Rows from block 4, named by matrix and row number. Rows with one number belong to one neuron. Each number is 128 + 24 x the weight over its row's rms, rounded and kept within 0 to 255. All counts start at 0. After the name is the row's rms in percent of the matrix's.
# fc1: MLP up (model.blocks.4.mlp.fc1.weight, 960x320), inputs 184-229
# fc2: MLP down (model.blocks.4.mlp.fc2.weight, 320x960, transposed), outputs 184-229
fc1.164 101 [144 135 159 126 156 121 140 136 176 127 107  89 130 153 175 112 132 129 113 112 126  91 150 103 145 101 130 132 121 156 140 113 123  93 136 145 135 101  92 109 100  90 113 200 141 156]
fc1.165 096 [146 116 127 129 130 135 128 121 119  70  84  97 143  71 206 110 119 111 115  90 209 168  94 103 132 122 148 131 169  94 135 136 115 143 121 131 121 162 128 154 146 183 141 126 113 101]
fc1.166 095 [124 130 125 135  99 112 155 145 100 164 108  92 138  90  97 120 103 145 126 106  97 167 113 127 132 105 138  82 130 106 150 113  80 112 142 144 108 141 112 123  97 137 112 155 141 134]
fc1.167 090 [153 137 130 142 139 171 142 131 133  87 137 115  95 131  94 131  88 135 126 187 108 135 113 106 136 131 123 127 129 116 111 119  95 126 142 163 100 126 125 178 114  94  97 150  93 132]
fc1.168 099 [118  96 105 109 159 124 100 116 153 119 171 167 142 129 170 143  80 118 150 152 133 103 155 139 139 124 126 124 119 150 146 114 136 130 117 140  75 143 163 123 123 133 146 115 123 129]
fc1.169 109 [150 140 107 143 131 105  87  84 100 148 128 132 128  64 128 107  91 146 102 126 128 127 127 134 119 160 126 128  99 115 138 106 158 147 131 143 170 132 122 130  96 113 159 111 163 133]
fc1.170 116 [144  94 109 142  73 145 137 146 110 157  87 109 158 117 137 127 141 143 157 119 133  95 112 107 123 147 154  94 111  95 102  80 167 120 100 106 114 151 132 147 126 130  89 120 128 164]
fc1.171 106 [ 87 134 133  99 114 125 112 125 131  75  90 117 132  95 137  63  79 100 115 116 130 139 132 171 129 119  89 139 114  95 108  94  90 157 121 138 178 139 107 117 107 174  93 117 180  90]
fc1.172 102 [111 161 102 114 153 115 198 129 166 111 114 124  79 154 104 109 120 171 114 149  81 139 173 102 123 158 126 159 111 167 124 156 111 157 155 180 136  96 122 132 117 131 155 122 123 163]
fc1.173 093 [147 167 132 138 159 164 145 130  89  98  73  86 122 128 168 104 154 145 127 169 131 140 115 140 146 174 103 108 130  89  90  93 109 144 110  90 102 122 117 145 105 130 129 142 159 148]
fc1.174 095 [111 122 155 127 105 137 137 113 136 146 147 129 119 187  73 123 123 118 144 187  79  89 141 114 107 156 136 141  99 157 154 144 138 134 137 138 104 128 115 113  99  95 129 131 144 161]
fc1.175 095 [120 111 172 143 143 170 173 146 136  72 117 109 110 136 112 139 145  98 171 104  70 152 134  99 111 108 114 117 137 132 126 136 135 109 135 145 132 160 125 133 137 122  95 146 107 174]
fc1.176 089 [166 114 106 111  92 122 161 150 134 119 135  85 133  57 141 145  94 127 119 100 122 139 117 122 126 163 118 129 136 108 144 154  80 157 118 164 131 137 146 134 122 159 117 159 122 124]
fc1.177 104 [111 165 108 132 100 163 144 153 114 125 111 113 139 147 131 174 177 117 130 129 162 170 158 142 121 104 100 112  87 134 112 128 108 119 117 124 159 138 172 117 133 113 120  97 113 114]
fc1.178 080 [123 156 150 133 176 110 110 118 102 168 136 136 157 107 122 122 159 168 136 158 117 163 113 151 125 125 138 157 119 144 110 189 110 147 135 115  89 136 107 128 106 141 122 147 151  94]
fc1.179 108 [ 95  88  87 152 170 139 112  94 141 103 128 130 142 112 115 125 152 138  87 139 121  97 143 116 117 133 174 119 139 108 101 133 133 177 107 146 201 128 160 144 126 146 129  79  92 117]
fc1.180 101 [136 119 100 139 156 101  87 102 147 132 139 108 133  95 109 152 152 120 134 157 141  98 140 134 120 127 142 152 116 138 131  96 143 144  93 118  96 141 171 107  94 118 122 168 115  48]
fc1.181 086 [101 138 147 104 163 103 132  99 159 105 110 143  98 118 115 130 120 152 137 145 138 106 180 121 142 123 157 125 146 125 138 129 120  99 179 106 168 103 161 150 190 104  92 120 134 151]
fc1.182 093 [199 105 126 146 146 142 105 118 120 115 121 138 141 148 165 109 140 146 134 128 176 108  96 110 182  68 131 116 131 109 130 162 141 110 122 139 148 114 116 105 160 133 164 117 151 106]
fc1.183 096 [124 108 124 110 126 114 127 130 189 141 140 154 100 149  90 111 172 140 135 133 122 143 107 100 162 167 101  61 130 168 125 146 107 102 114 124 108 130 127 108 154 147 122 142 138 119]
fc1.184 090 [149 127 111 141  91 133  73 121 128 120  87 143  90 104 170 126  53 141 123 124 119 135 130 127 196 114 162 133 114 140 141 112 109 133 149 118 116 105 118 175 170 119 122 115 156 154]
fc1.185 111 [ 97 159 134 110 147 120 130  87 102  97 100 131 136  87 159  89 113 103 147 122 141 155 151 106 130 130 128 118 112 128 139 138 112 191 104  96 133 120 162 106  99  98 112 104 128 186]
fc1.186 093 [136 100 144 150  95 117 122 174 132 140 103 133 185 150 158 132 131 144 101 100 139 176 154 168 127 133 121 106 115 101 156 162 124 119 151 159 133 143 136 132 122 155 165 142 122 140]
fc1.187 100 [ 93 121 136  97 108  99 136 127 136 102  98 122  99 140 120 155 174 131 155 134 115  75 103 113 127 174 140 137 181 116 143 126 138 137  64 109 136 162 115 143  87 124  91  94 100 159]
fc1.188 090 [121 130 134 127 120 136 161 164 164 105 131 157  99 157  95 163 134 105 150 137 137 102 115  82 119 139 125  95  71 101 142 137 130 146 142 129 130 120 104 160 130 121 133 105 131 139]
fc1.189 098 [ 97 169 158 113 162 164 128 144 121 125 110 143 136 157 122  92 111 139 152 142 134 177 152 114 115 101 146 125 166  99  76  77 129 141 139 166 146 145 118 152 147 115 102 143 100 144]
fc1.190 103 [172 112 117  95 103 118  92 145 100 113 118 161 157  85 160 122 133 124  96 135 156 128 148 142 163  91 121 119 150 117 116  97 127 152 138 112 135 121 102 163 129 164 158 141 144  87]
fc1.191 092 [105 141 112 138 127 188 112  97 108 126 144 120 125 152  99 132 157 144 143 137 129 132 122 164 105 158 165 146 145 142 115 118 137 109 138 120 122 133 115 137 122 137  96 171  57  89]
fc1.192 115 [152 163 159 178 176 123 109 137 165 118 140 150 137 151 147 130 121 112 147 122  83  90 107 120 139 151 112 108 135 137 131 133 121 110  88 140 140 111 151 135 125 172 136 101 120 169]
fc1.193 095 [132 141 166 126  92  70 102 135 103 129  87 148  94 105 115 142  97 130 117 110 115 171 124 124 142 106 111 171 141 145  88  75 147 180 199 120 163 141 124 168 125 152 136 141 106 154]
fc1.194 088 [144 121 139 155 125 168 159 138 120 146 154 151  65 163 143 131 142 110 122 122 105 102  90 141 134 162 153 145 102 114 129 106 115 110 117 139 144 124 151 125 123 127 112 127 142 139]
fc1.195 108 [111 151 121 178 142 166 102 110 161 135 148 108 110 121 123 117 115 134 110 131 106 122  93 102 124 169 129 165 141 154 125 140 152 129 120 121 122 102  92 131 107 123 182 131 137  91]
fc1.196 099 [103 126 159 135 139 108  93 122 129 151 159 100 150  96 149 162 163 138  97  98 148 131 150 168 116 139 111 122 150 111 133 147  98 123 150 162 117 159 135  92 132 158 168 139 133 122]
fc1.197 088 [ 99 114 155 115  96 122 125 147  99  91 116 123 129 178 123 108 108 132 146 126 122 146 142  98 131 128 118 113 119 116 122 116  89 130 131 124 165 106 136 134 133 102 132 131  90 121]
fc1.198 101 [172 135 160 129 122 136  96 124 108 137 143 128 145 137 132 125  87 146 100 149 174 137 119  95  95  88 113 117 147 123 109 142 140 127 129 143 133 113  90 148 119 155 143 140 145 129]
fc1.199 105 [107 162 143 122 150 177 132 101 111 145 119 152 107  87  93 184 154 143  83 116 103 142  88 105 116 143 122 130 142 172 143 156 157 178 111 190 124 176 138 128 139 157  80 139 129 117]
fc1.200 080 [172 105 134 133 134 130 142 105 111 134 118 160 104 152  68 121 120 137 149  98 136 166 161 112 141 134 147 129 110 131 128 116 111 149 141 127 106 136 128 108  97 108 113 108 122  87]
fc1.201 098 [176 148 149 113 158 143 143 126 140 147 140 154 115 102  99 134 157 133 106 118 143  80 125 121 100 151 135 162 125 123  79 121 146 154  59 106 151 105  88 111 113 179 138 139 120 167]
fc1.202 085 [145 103 115 160 159 147 118 156 162 168 181 135 180 101 127 146 151 145 113 142 142 127 128 132 121 170 107 124 129 149 151 110 127 123 150 111 139 182 110  73  69 130 155 202 146  86]
fc1.203 086 [105 128 124 102 127 111 142  81 137 173 115 110  96 132  76 131 156 108 165 127 144 124 134 141 148 115 112 150 124 169 124 167 136 148 132 139 131 126 138 117 118 112 131  96  92 141]
fc1.204 095 [ 66  97 115  91 113 121 158 145 112 110  97  95 148 132 120 138 117 121 162 136 104 128 168 139 106 120 102 104 133 124 121 151 113 133 129 122 119 117 129 184 150 128  65 104 106 136]
fc1.205 123 [110 153 162 118 159 112 130 131 159 119 112 116 117 128 150 131 148 129 122 122  70 143 123 125 113 102  86 104 170 144 154 151  63 156 133  97 114 135 197 139 129 166 166 132 107 148]
fc1.206 101 [151 164 150 115 158 152 119 189 125 108 127 148 170 170 147 171 149 135 133 119  96 115 158 143 135 139 137 135 124 108 161 134 120  87  76 119 126 133 180 133  94 107 120 160 129 165]
fc1.207 100 [146 123 135 102 183 139 164 133 189 140 137 106  95  99  95 113 120  72 137 138 146 119 131 136  96 132 123 122 167  78 164 159  88 127 128 122 107 150 168 113  99 166 124 134 126 144]
fc1.208 103 [139 144 160  85 150  84 139 103 128  97 144 165 140 131 101 134 154 101 140 149 115 113 147 115 125 151 112 154 124 118 156 122 171 135 102 138 133 144 145 145 132 155  96 121 134 141]
fc1.209 110 [116 158 135 179 136 134 127 104 108 124 123 143 131 138 106 102 129  99 109  81 121 117 118 116  96 116 116  97 109 119 123 120 163 136 124  84 127 152 122  91 138 156 136 147 112  70]
fc1.210 104 [104 138 158 116 110 127 145  94 148 110 107  95 111  97  94 146 173  96 129  97 101 136 176 155 162 134 135 147 134  78 125 120  89 138  93 102 145 157 168  83 126 144 108 115 111 140]
fc1.211 111 [ 98 134 107 130 154 114 120 142 117 142 110 130 147 134  89 121 117 139 110 177 127 124 125 134 106  77 174 175  85 163 121  79 131 123 113 130 120 162 143 138 126 142 128 157 143 105]
fc1.212 092 [164 117 123 141  99  96 142 103  89  72 163 110 132  95 155 115  96 123 109  97 136 165 135 133 140 117 138  97 122  97  91 107 110 127 129 149 123 111 128 171 144 137 118 135 143 157]
fc1.213 101 [103 102  71 133 158  88 112 130 108  55 116 170  79 102  94 135 111 128 155 132 129 156 133 159 126 147 167 154 115 150  70 111 144 119 150 127 167 105 126 194 123 151 119 116 147 124]
fc1.214 081 [132 130  99 159 127 173 100 119 163 125 163 136 123 166 159  89 148 138 142 125 112 175 143  78 116 177 110  99 137 138 135 162 157 151 153 144 114 103 139 129 141 132 116 131 135 181]
fc1.215 104 [153 133 160 111 152 152 112 140 120 159 153 143 144 142 121 152  89 106 156 165 116  98 136 133 135 173 131 138 123 145 114 119 167 132 119 114  96 142 125 126 175 124 117 139 123 137]
fc1.216 093 [167 106 151 107 166  75 126 102 134  67  77  80 116  95 170 145 100 125 114  90 126 126 114 133 148  95 152 160 113  97 132 112  98 159 114 125 145 133 144 146 164 199 119 113 151 149]
fc1.217 096 [ 98 142 111 112 131 105 140 140 108 139 110 107 165 122 131 123 174 128 132 147 154 125 148 159 112  96 147 111 108 156 167 174 162 151 115 144  92 121 140 102 159  91  85 143 119 139]
fc1.218 104 [135 126 151 139 110 145 135 115 118 140  88 144 126 145 119 137  85 129 128 128 143 168 129 117 167 102 126 104 108 170 133 139 123 127 129 141 141 130 127 116 149 130 133 178 107 134]
fc1.219 104 [108 145  78 130 119 121 149 150 104  75 101 185 121 120 137 182 112 163 188 116 150 100 141 150 107 127 134 107 132  95 130 133 123 148 113 119 151 133 137 153 178 112 135 139  65 127]
fc1.220 104 [123 110  95 143 127 167 110 122 110 112 116 185 153 131 178 118 157 136 137 164 168 109 101 119 172 182 128 122  99 138 143 152 112 129  84 118 143 137 132 169 120 125 105 151 109 145]
fc1.221 085 [126 129 156 163 115  99  83 125 157 186 148 127 101 148 172 114 146 149 122 140 152 141  91 133 190  96 138 114 164 145 124 161 137 147 136 138 160 136 136 105 128 136 174 175 163 132]
fc1.222 091 [134 121 164  87 101  38 135 125 117 129 133 119 114 142 133 113 109 148 127 116 129 168 181 120 139 110 153 101 113  97  96 114 112 147 128 112 111  93  91 165 162 114 109 125 156 112]
fc1.223 095 [ 83 162 147 122 125 101 130 170 139 110 155 100  93 134 113 158 157 124 121 106 116 118  81 132 118 106 137 123 124 147 125 113 124  94  86 132 169 135 117 113 118 112 112 118 169 156]
fc1.224 100 [144 128 130  93 106 104 161 136 125 140 141 112 203 161 181 164 140 160 159 107  98 112 143 145 131 107  94 120 131 109 154 162 118 125 129 156 105 161 154 136 133  96 138  92 111 128]
fc1.225 098 [118 133 169 120 157  70  51 131 146 129 133 153  86 113 153 110 130 161 115 144  98 109 123 154 121  96 112 133 136  79 151 157 162  90  94 132 140 131 113 130 135 126 122 136 125 174]
fc1.226 096 [ 88 122 155 135 124 128 125 147 127 139 117 135 149 160 124 173 123 120 153 120 146 139 138 135 139 140  86 119 127 142 140  98 109 119 137 110 120  83 108 176 105 126  96 130 135 131]
fc1.227 096 [110 123 108 166 130 158 156 147 116  96 151 127 156 108 139 107  77 133 106 167 127 145 116 105 110 137 176 120 142 126  72 126 121 130 143 132 139 108 146 157 140 144 163 105 134 137]
fc1.228 101 [125 125 109 165 157 150 110 104 109 115 142 167 101 165 171 125 145 123 150 128 104 114 140  95 122 146 117 115 114 103 150 109 109 146  76 147 119 138 123  84 165 126 110 109 151 150]
fc1.229 097 [145 103 141 146 142 148 126 138 162 148 154 113 125 162 109 118 105 144 149 133 162 137 105 137 120 145 130 140 133 126 156 126 109 135 124 137 122 126 119  89 108 132  78 139 116 148]
fc1.230 096 [133 114 100 130 117  92 162 140 117 159 139 122 152 142 124 122 150 125 111 135  77  80 142 138 127 153  91 110 167 165 151 157  85 135 140 149 144 142 123 102  97 114 134 152 114 147]
fc1.231 089 [135 100 135 152 121 164 158 125 131  66  90 137 148 144 140 126 145 112 129 122  75 131 144  92 109 161  83 125 115 132 122 123 127 137 134 125 151 109 163 147  98 146 146  91 127 132]
fc1.232 114 [154 166 139 116 126 144 140 142 131 128 141 131 133  89 130 128 147 102 121  87 157 120 133 126 124  90  90 132 100 141 144 111 150 133 138 146 117 158 133 113 131  92 124 112  75 161]
fc1.233 104 [139 146 159 121 124 120  69 138 150 204 103 142 110 103 129 153 103 109  86 108 141 129 126 138 121  90 117 132 139 125 152 124 106 140 100 125 139 148 141 154 139 141 157 144  84 141]
fc1.234 091 [136 143 152  95 116 112  99 136 126 144 166 105 107 172 195 161 136 150  84 122 118 117 140 149 150  99 112 127 153 118 167 126 158 128 130 132 105 115 107 106 130 148 128 108 149 163]
fc2.164 097 [147  89 129 156  97 139 136 136 108 147 121 121  90 128 119  96  82 155 129 111 195 155 156  64 144 130 141 172 131 112 130 127 141 120  73 116 119 137 135 103 125  89 108  55 138 151]
fc2.165 103 [136 129 136 139 121 123 116 109 129  86 113 178 119 149 156 176 129 140 121 102 101 134  94 117 187 117 129  93 159 127 199 135 128 148 133 101 144 142 125 123 125 198 131 140 149 137]
fc2.166 096 [ 93 134 133 108 145 161  98 136 165 127 154 180 131 140  98 136  92 118 107 107 130  95 151 105 157 136 131 123  87  87 136 133 136 117 134  81 131 107 133 116 111 112 145 128 145 154]
fc2.167 100 [119 123  98 129 119 111 140 163 173 118 137 173 171 128 118 121 110 151 144 141 108 160 140  67 126 127 140 116  67 148  82 167  99 199 103  97 153 118 131 104 183  87 156  75 190 121]
fc2.168 103 [110 164 166 105 136 126 153 156 117 132 142 122 106 132 125 117 120 133 107 180 124 162 133 113 163 146 106 115 195 119  97 169 146 123 164 126 137 158 161 120 140 153 101 172 107 105]
fc2.169 099 [120 150 133 146 156 128 133 137 128 152 139 168 133  96 159  98 158 106 117 127 146  97 145 121 122 139 138 125 157 109  97 109 143 110 167 135 133 132 124 206 120 122 133 166  95 123]
fc2.170 113 [132 124  94 118 138  84  85 126 152 111 162 173 138 150 151 145 118 155 117  99 165 133 134 118 139 142 114 145 189  96 127 131 148 135 140 158  80 154  81 127 182 110 142 116 105 114]
fc2.171 101 [125 123 119 110 136 137 159 117 136 124  92 159 186 112 137 173 124 144 143 156 141 102 132 117 124 142 115 102 158 127 104 171 124 120 125 158 135 146 119 104 104 131  97 113 108 137]
fc2.172 101 [116  87 114 154 119 147  96 119  97 194 125 153 151 123 107 131 128 156 127 152 155 101 126 104 145 131  96 189  92  99 155 109 113 163 106 175 148 146 119 165 120 104 130  93 153 100]
fc2.173 109 [143 104 129  80 134 141 119 126 118 125 125 133 159  95 139 141 103 111 153 100 140 112  99 147  97 189 170 136 126 115 132 160 107 132 161 129 127 121 117 104  59 123 155 128 120 118]
fc2.174 097 [148 130 103 135  89 157 121  97 138 135 152 113 112 174 164 114  96 138 111 144 190 114 128 125 140 130 189 158 153  96 112  62 120 138 156 134 108 149 131 122 156  66 115 105 102 108]
fc2.175 099 [ 88 103 123 137 103 148 117 117  94 138 146 163 139 155 102 117 120 116 163 110 190 154  85 156  81 108 132 114 153 121 127 150 117 124 121 146 120 113  99 108 152 119 112  95 155 106]
fc2.176 103 [130 113 130 180 122 166 127 108 141  95 102 148 107 138 136 117 112 112 103 138 152 133 144 108 111 183 119  98 137 110 156 119 141 131 115  98 136 154 136 120 183 127 110  79 147 156]
fc2.177 099 [155 158 122 126  81 136  96 168 133 150 106 106 123 180 146 116 114 106 123 169 128 115 187  43  96 145 150 149 132 124 132 122 178 158 123 159 104  96 140 161 141  87 141 156 129 113]
fc2.178 067 [104  96 155 140 141 151 178 145 103 165 115 108  95 161 141 162 126 115 176 136 149 168 139 239 120 133 124 119 130 160  95  95 131 113 149 112 106 100 144 121 103 160  96 106 138 182]
fc2.179 097 [139 142 151 116 155 112  85 125  95 138 108 102 102 150  92 143 124 117  84  84 160 130 146  38 149  94 175 119 129 126 121 164 177 144 125 130 192 121 131 151 119 124 101 146 198 123]
fc2.180 098 [198 145 135 105 142 131 152 124 131 151 128  89  87 166  90 134 102 138 145 125 162 109 138 131 119 106 118 120 120 132 154 160 123 155 131 121 136 115 174 159 114 151  93  96 147 137]
fc2.181 100 [136 127 165 119 141 117 152 116 120 142  97 117 177  90  96 110  90 141 154  87 127 125 127 126 112 139 102 140 132 104 100 148 103 143 109 153 136 140 112  82 145  72 124 134 125 117]
fc2.182 099 [122 130 143 166 130 106 154 145 120 145 106 144 135 132 177 142 126 122 167 101 116 122  85 128 150  89 168 127 148 135 158 110 134  95 167 131 151 116 148 192 139 112 139 123 159 121]
fc2.183 121 [151 143 126 124 130 154  95 121 148 115 169  72 163 115 113  96 135  92 153  85 150 113 110 139 115 126 122 115 135 132 114 150 169 151 152 133 117 114 126 137 122 150 116 134 127 117]
fc2.184 107 [151 151 112 119  99 121 124 155 139 131 123 145 138  92 146 133 168 101 146 112 118 129 127 106  85 151 138 137 136  80  75 143 140 130 139 134 163 133 115 155 133 119 134 127 175 108]
fc2.185 107 [164 128 120 121 146 134 126 128 146 148 127 135 105 150  87 142 138 112 145  86 142 120 151 114 129 125 118 143 112 121 107  78 138 137 102 122 103 147 142 154  92 133  95 115 115  61]
fc2.186 097 [ 85 114 149 136 108 150 174 119 120 142 116 108 162 162 135 104 109 110 118 137 146 159 181 191 119 128  98  49 153 167 135 101 145 128 124 116 122 127 153 141 123 146 118 114 104 119]
fc2.187 092 [121 155 153  80 105 115 135 113 114 121  97 111 149 118 132  87 125 147 101 143 142  95 124  83 106 169 142 116 109 147 162 156 145 186  92 142 123 111 106  94  90 129 151 150 100 127]
fc2.188 058 [129 148 109 108 111 114 121 122  93 118 140 128 159  86 120 138 141 105 124 143 112 130  91 234 139 160 107 113  96 152 144 122  92 141 141 142  95 128 159 127 168 151 166 153 124 125]
fc2.189 095 [126  96 165 120 152 153 145 106 104 108 177 100 160 133 124 137 143 107 153  95 122 142 165 158 152 101  98 103  94 190 115 140 130 146  99 143  46 105 134 131  96 134 167 106  91 154]
fc2.190 106 [149 108 127 143  93 130 132 110 141 111 130 115 146 152 130 118 122  96  52 126 124 104 147 132 144  57 145  97 100 160 139 104 128 154 133 136 139 122  97 157  92 128 136 115 104 169]
fc2.191 118 [140 138 154 155 157 150 150  90 115 156 135 190  99 143 151 142 110 156 132 158 128  80  82  66 120 148 139 108 147 154 111 125 152 108  95 101 148 122 161 144 127 105 110 121 173 104]
fc2.192 109 [ 67 115 131 133 163 127 134 145  83 101 157 155 107 126 136 116 154 127 115 123 131 127 103  83 137  98 123 137 171 110 100 148  89 128 120 120 126 116 114 126 144 114 120 138 161  96]
fc2.193 091 [151  97 127 122 113 122 126 153 132 149 145 148 134 111 161 102 149 117 142 138 127 122 127 100 143  79 136 145 113 148 103 130 158 136 159 129 126 137 144 131 143 118 153 137  87  94]
fc2.194 084 [119 110 142 180 121 146 127 135  93 155 131 129 159 164 142 125 124 136 125 136 141 111  84 115 107 149  78 134 137 130  82  80 156 141 116 134 138 183 132 132 150 103 105 103 192 113]
fc2.195 105 [128 142 132 110 145 111  64 118 114 185 148 119 120 200  94 107 118 153 111 150 109 172 125 101 137 100  69 127 164  85 155 130 134 125 132 144 116 135 150 124 140 140 158 140 140 121]
fc2.196 105 [165  83 152 126 117 127 110 131 135 113  67  89 141 107 117 124 128 125  79 100 128 128 123 161 124 137 132 110 123 130 139 156 128 112 140 149 110 158 112 106  81 143 130 126 141  78]
fc2.197 091 [110 125 146 107  81 111 119 107 172 129 122 144  87 114 113 136 174  94 124  94 123 136 128 128  99 105 133 171 128 160 107 141 131 131 131 115 109 161 116 133 143  76 181 109 120 113]
fc2.198 094 [149 135 129 124 132 135 136 130 131 113 118 119 129 142 171 105 143 138  99 153 127 120 141 118 133 105 166  80 132 169 152 145 150 136 152 130 148 127 136 110 147 161 136 146 111 148]
fc2.199 117 [152 113 112 144  96 148  97 153 114 119 122 117 107 112 127 126  98 136 164 133 171 134 135 117 141 109 156  96 176 121 147 167 129 100 149 134  98  96 138  84 114 143 113 154 104 130]
fc2.200 092 [161 195 100  76 148 120  99 143 170 110 156 109 117 110 127  86 133 124 111 107 117 140 138 108  82 129 134 127 133  85  85 129 113 126 148 148 102 116 131 120 111 118 125 135 119 114]
fc2.201 095 [127 110 100 136 126 111  85  88  99 144 146 142 145 153 145  90  96 118 148 113 113  96  99 111 126 135  96 163  86 120 136 115 117 171  90 100 145 117 128 143 104 166  97 129 117 139]
fc2.202 085 [ 91 121 151 150 157 117 148 131 115 174 113 124  85 138 137 143 133 150 170 137 124 168 130 104 130 173 145  93 125 141 116 119 127 147 150 115 106 136  97 152  97 147 133 114 127 170]
fc2.203 089 [120 127 105 141  81 134 146 133 125 174 121 147 161 108 133 110  99 112 147 150 143 158 165 161 106 108  88 172 138  76 129  81 127 143 144 182 161 124 155 170  72  71 121 162 155 131]
fc2.204 105 [149 136 126 160  97 147 115 144 138 131 122  87 132 109 113 112 127 124  88 102 132 112 158 109  88 100 136 131 170  98 141 111 157 109 129 105 140  92  83  97 115  98 105 143 121 115]
fc2.205 143 [102 118 156 172 126 103 100 155  97 158  79  82 132 130 147 115 155 122 154 109 110 136  95 116 154 105 140 119 151  85 146 114 151 112 119 155  94 142 137 132 105 156 107 135 104 135]
fc2.206 096 [174 109 199 141  89 139 150  77 118 118 103 126 108 103 149  91 110 114 120 128 168 118 130 137  83 146 125 118 132 140 106 128 109  73 128 131 141 158 124 156 136 127 145 106 141 118]
fc2.207 097 [155 116 122 131 161 140 165 147 116 105 103 109 120  79 152 138  93 149 130 122 156  95 108  62 160 153 143 135  93 140 184 135 117 152 116 106 132 135 124 106 124 136  99  85 159 139]
fc2.208 083 [178  86  94 111  91 118 142  85 171 143 102 123 145 123  71  97 117 125 114 103 158 109 136 100 128 127 132 141 108 104 139 129 121 128 107 134 114 134  92 123 120 136 160  47  93 128]
fc2.209 107 [108 121 135  78 165 115 145 104 152 134 168 152 103 166  94 118 127 119 104  95 111 102 125  64 151 145 150  87 115 131 108 122 101 110 143 147  92 126 163 110 117 166  91 130 120 154]
fc2.210 094 [149 141 145 143 111 120 104 142 116 125 146 131 153 146  77 104 171 129 114 118 168 143 140 104 124 191 117 138 152 112  97 139 148 136 115 123 150 137 146 101 100 118 103 143 115 100]
fc2.211 096 [ 87 122  88 151 154 105 109 153 109 116 131 120 118 173  92 155 148 145 132 154 157 158 123  73 162 103 119 173  96 108 119 172 142 120  98 100  94 151 158 123 135 198 134 100 157 108]
fc2.212 098 [170 134 145 132 117 129 107  91 143 131 189 128 179  93 113 139 135 113 151 102 149 127  96 195 141 118 132 131 130 127 137 118  87 107 130 102  90 136  96 136 158 130 118 107 127 119]
fc2.213 090 [109 131 135 108 113 154 129 143  99 145 112 151 124 143 108 173 110 126 137 106 107 128  88 156 158 146 131  99 148 136 156 122 118 124 148 114 198 133  70 127 151 133 125 127 112 117]
fc2.214 051 [ 92 129 107 135 119 165 160 141 119 126 107 141 148 129 167 127 148 122 158 109  94 169 160 219 126 126  95 150 148 115 105  86  88 154 166 130 125 110 140 165 149 139  98 124 146 124]
fc2.215 116 [127 130 137 137 197 132 130 138 123  97 132 113 101  94 138 170 181 109 157 103 136  97 128 133 112 114 149 103 122 116 147 101 120 184 124  68 116 124 115 152 130 121 145 158  83  87]
fc2.216 095 [161 118 131 161 158 134 139 139 144 108 128 130 124 125 139 104 141 112 130 149 112 127 140 142 140 123 135 146 171 111 164 147 161 161 136  97 145 140 131 130  93 191  76 134 118 103]
fc2.217 103 [114 117 124 130 117 139 156 159 148 127 104 135  96 127 136  94 130 127  84 134 120 134 140 120 121 134 140 118 114 139 179  98 125 176 130 145 146 123 125 155  93 132 114 121 141 124]
fc2.218 088 [110 139 140 165 160 134 124  88 139 159 152  92 127 122 116 115  84 132 140 157 136 156 113  98 133  76 157 125 174 127 104  88 114 117 104 133 148 116 175 147 106 138 179  99 146 103]
fc2.219 094 [131 138 141 113 118 127 111 149 151 136 145 118 122 113  79 121 117 120 111  96 146 141 139  76 167 130  83 125 128 113 135 172  93 162 140 100 143 118 165 113 129 142 152 111 133 124]
fc2.220 106 [ 97 143 132  86 143 141 127  56 136 128 163 108 145 107 166 136 131 139 101 102 118 108 123 133  51 158 111  73 138 159 108 136 110 162  84 113 132 127 116  99 113 138  98 106 136 147]
fc2.221 070 [ 89 145 166 111 143 151 150 130 123 155 119 143 125 164 167 139 123 119 164 116 103 176 106 215 139  84  97 133 136 141 126  78  88 107 105 154 133 123 144 134 120 131 116 147 160 142]
fc2.222 095 [136 140 137 124 108 113 149 144 176 104 138 155 108 116 148 126 166 121 146 115 112 129 145 197 134 101  93 166 138 114 117 129 152 118 125 163 119  83 136 132 137 126 140  98 143 174]
fc2.223 102 [144 106 126 163 146 131 154 105 132 131 119 194 123  50 101 104 138 152 103 137 155 128 126 108 127 158 167 119 116 129 150 179 119 127  87 154 144 127 126 113 132 108 138 106 134  67]
fc2.224 107 [131 127 129 132  91 129 153 164 121 112 116  99 113 127 134  95 139 108 114 116 166 112 138 139 123 105 132 133 183 125 118 145 188 126 130 151 153 125  93 134 119 128 112 120  99 107]
fc2.225 092 [133 127 172 155 120 103 130  87 119 158 111 124 158 154 161 108 129 118 151  87 158 121 141  79 159 115 122 125 108 191 114 137 102 128 129 167 184  94 121 141 151 160 112 131 137  87]
fc2.226 099 [ 61 126 154 122  94 116 162 117 133 107 143 116  86 111 129 111 168 129 155 120 124 173 152 173 125 141 124 111 156 166  97 137 163  94 167 105  82 121 144  85 131 118 135 141 156 150]
fc2.227 106 [114 150 126 122 117 149 111 115 111  77 158 114  81 147 105 166 123 155 149 125 163 174 101 164 112 121 118 146 132 129 136 121 107 103 174 141 120 132 131 163 109 118  87 138  89 104]
fc2.228 094 [121 166 101 154 131  89 101 156 127 111 163 125 127 134 186 155 134 120 159  85 163 117 105  77 127 128 191 107 176 144 116 112 145 130 110 126 111 161 112 161 150 110 141 122 101 134]
fc2.229 092 [100 101 135 140 160 106 153 169 131 109  97 140  69 124 112 110  70 144 107 120 142 140 127 111 157 143 117  83 104 141 132 114 133 150 121 158 136 113 118 121 125 149 110 110 115 130]
fc2.230 106 [ 83 122 108 156 119 143  65 133 147 115 122 120 118 146  97 137 143 110 116 119 206 137 116 194 106 117 108 137 109 104 113 122 146 132 109  97  96 181  60 119 170 150  87 115 163 124]
fc2.231 095 [156 151 140 107 105 100 109 136 117 119 129 104 146  77 128 119 150 136 139 110 184 134 120 163 139 131 133 139 128 112 185 167  83 101 126 144 132 163 118 174 131 116 139 138 131 138]
fc2.232 109 [ 52 184 113 119  95 120 112 129 150 142 101 133 129 149 109 130 133 110 124 155 101 127 118  99 145 116  98 174 109 131 103 114 119 149 135 111 140 132 152 111  97  65 110 147 130 115]
fc2.233 101 [129 139 153 163 144 149 122 149 191 127 111 108 102 118 100 156 121 141 138 108 143 142 123 121 134  76 120 120 116 146 121 113 111 100 138  97 162  86 138 128 140 136 136  33 125 126]
fc2.234 082 [143 174 129 123 106 145 135  98 130 112 123 160 134 122 195 133  81 155 157 152 117 124 148 143 146 126 133 143 170 148 103 141 121 131 162 129 169 126 128 183 116 134 119 168 137 117]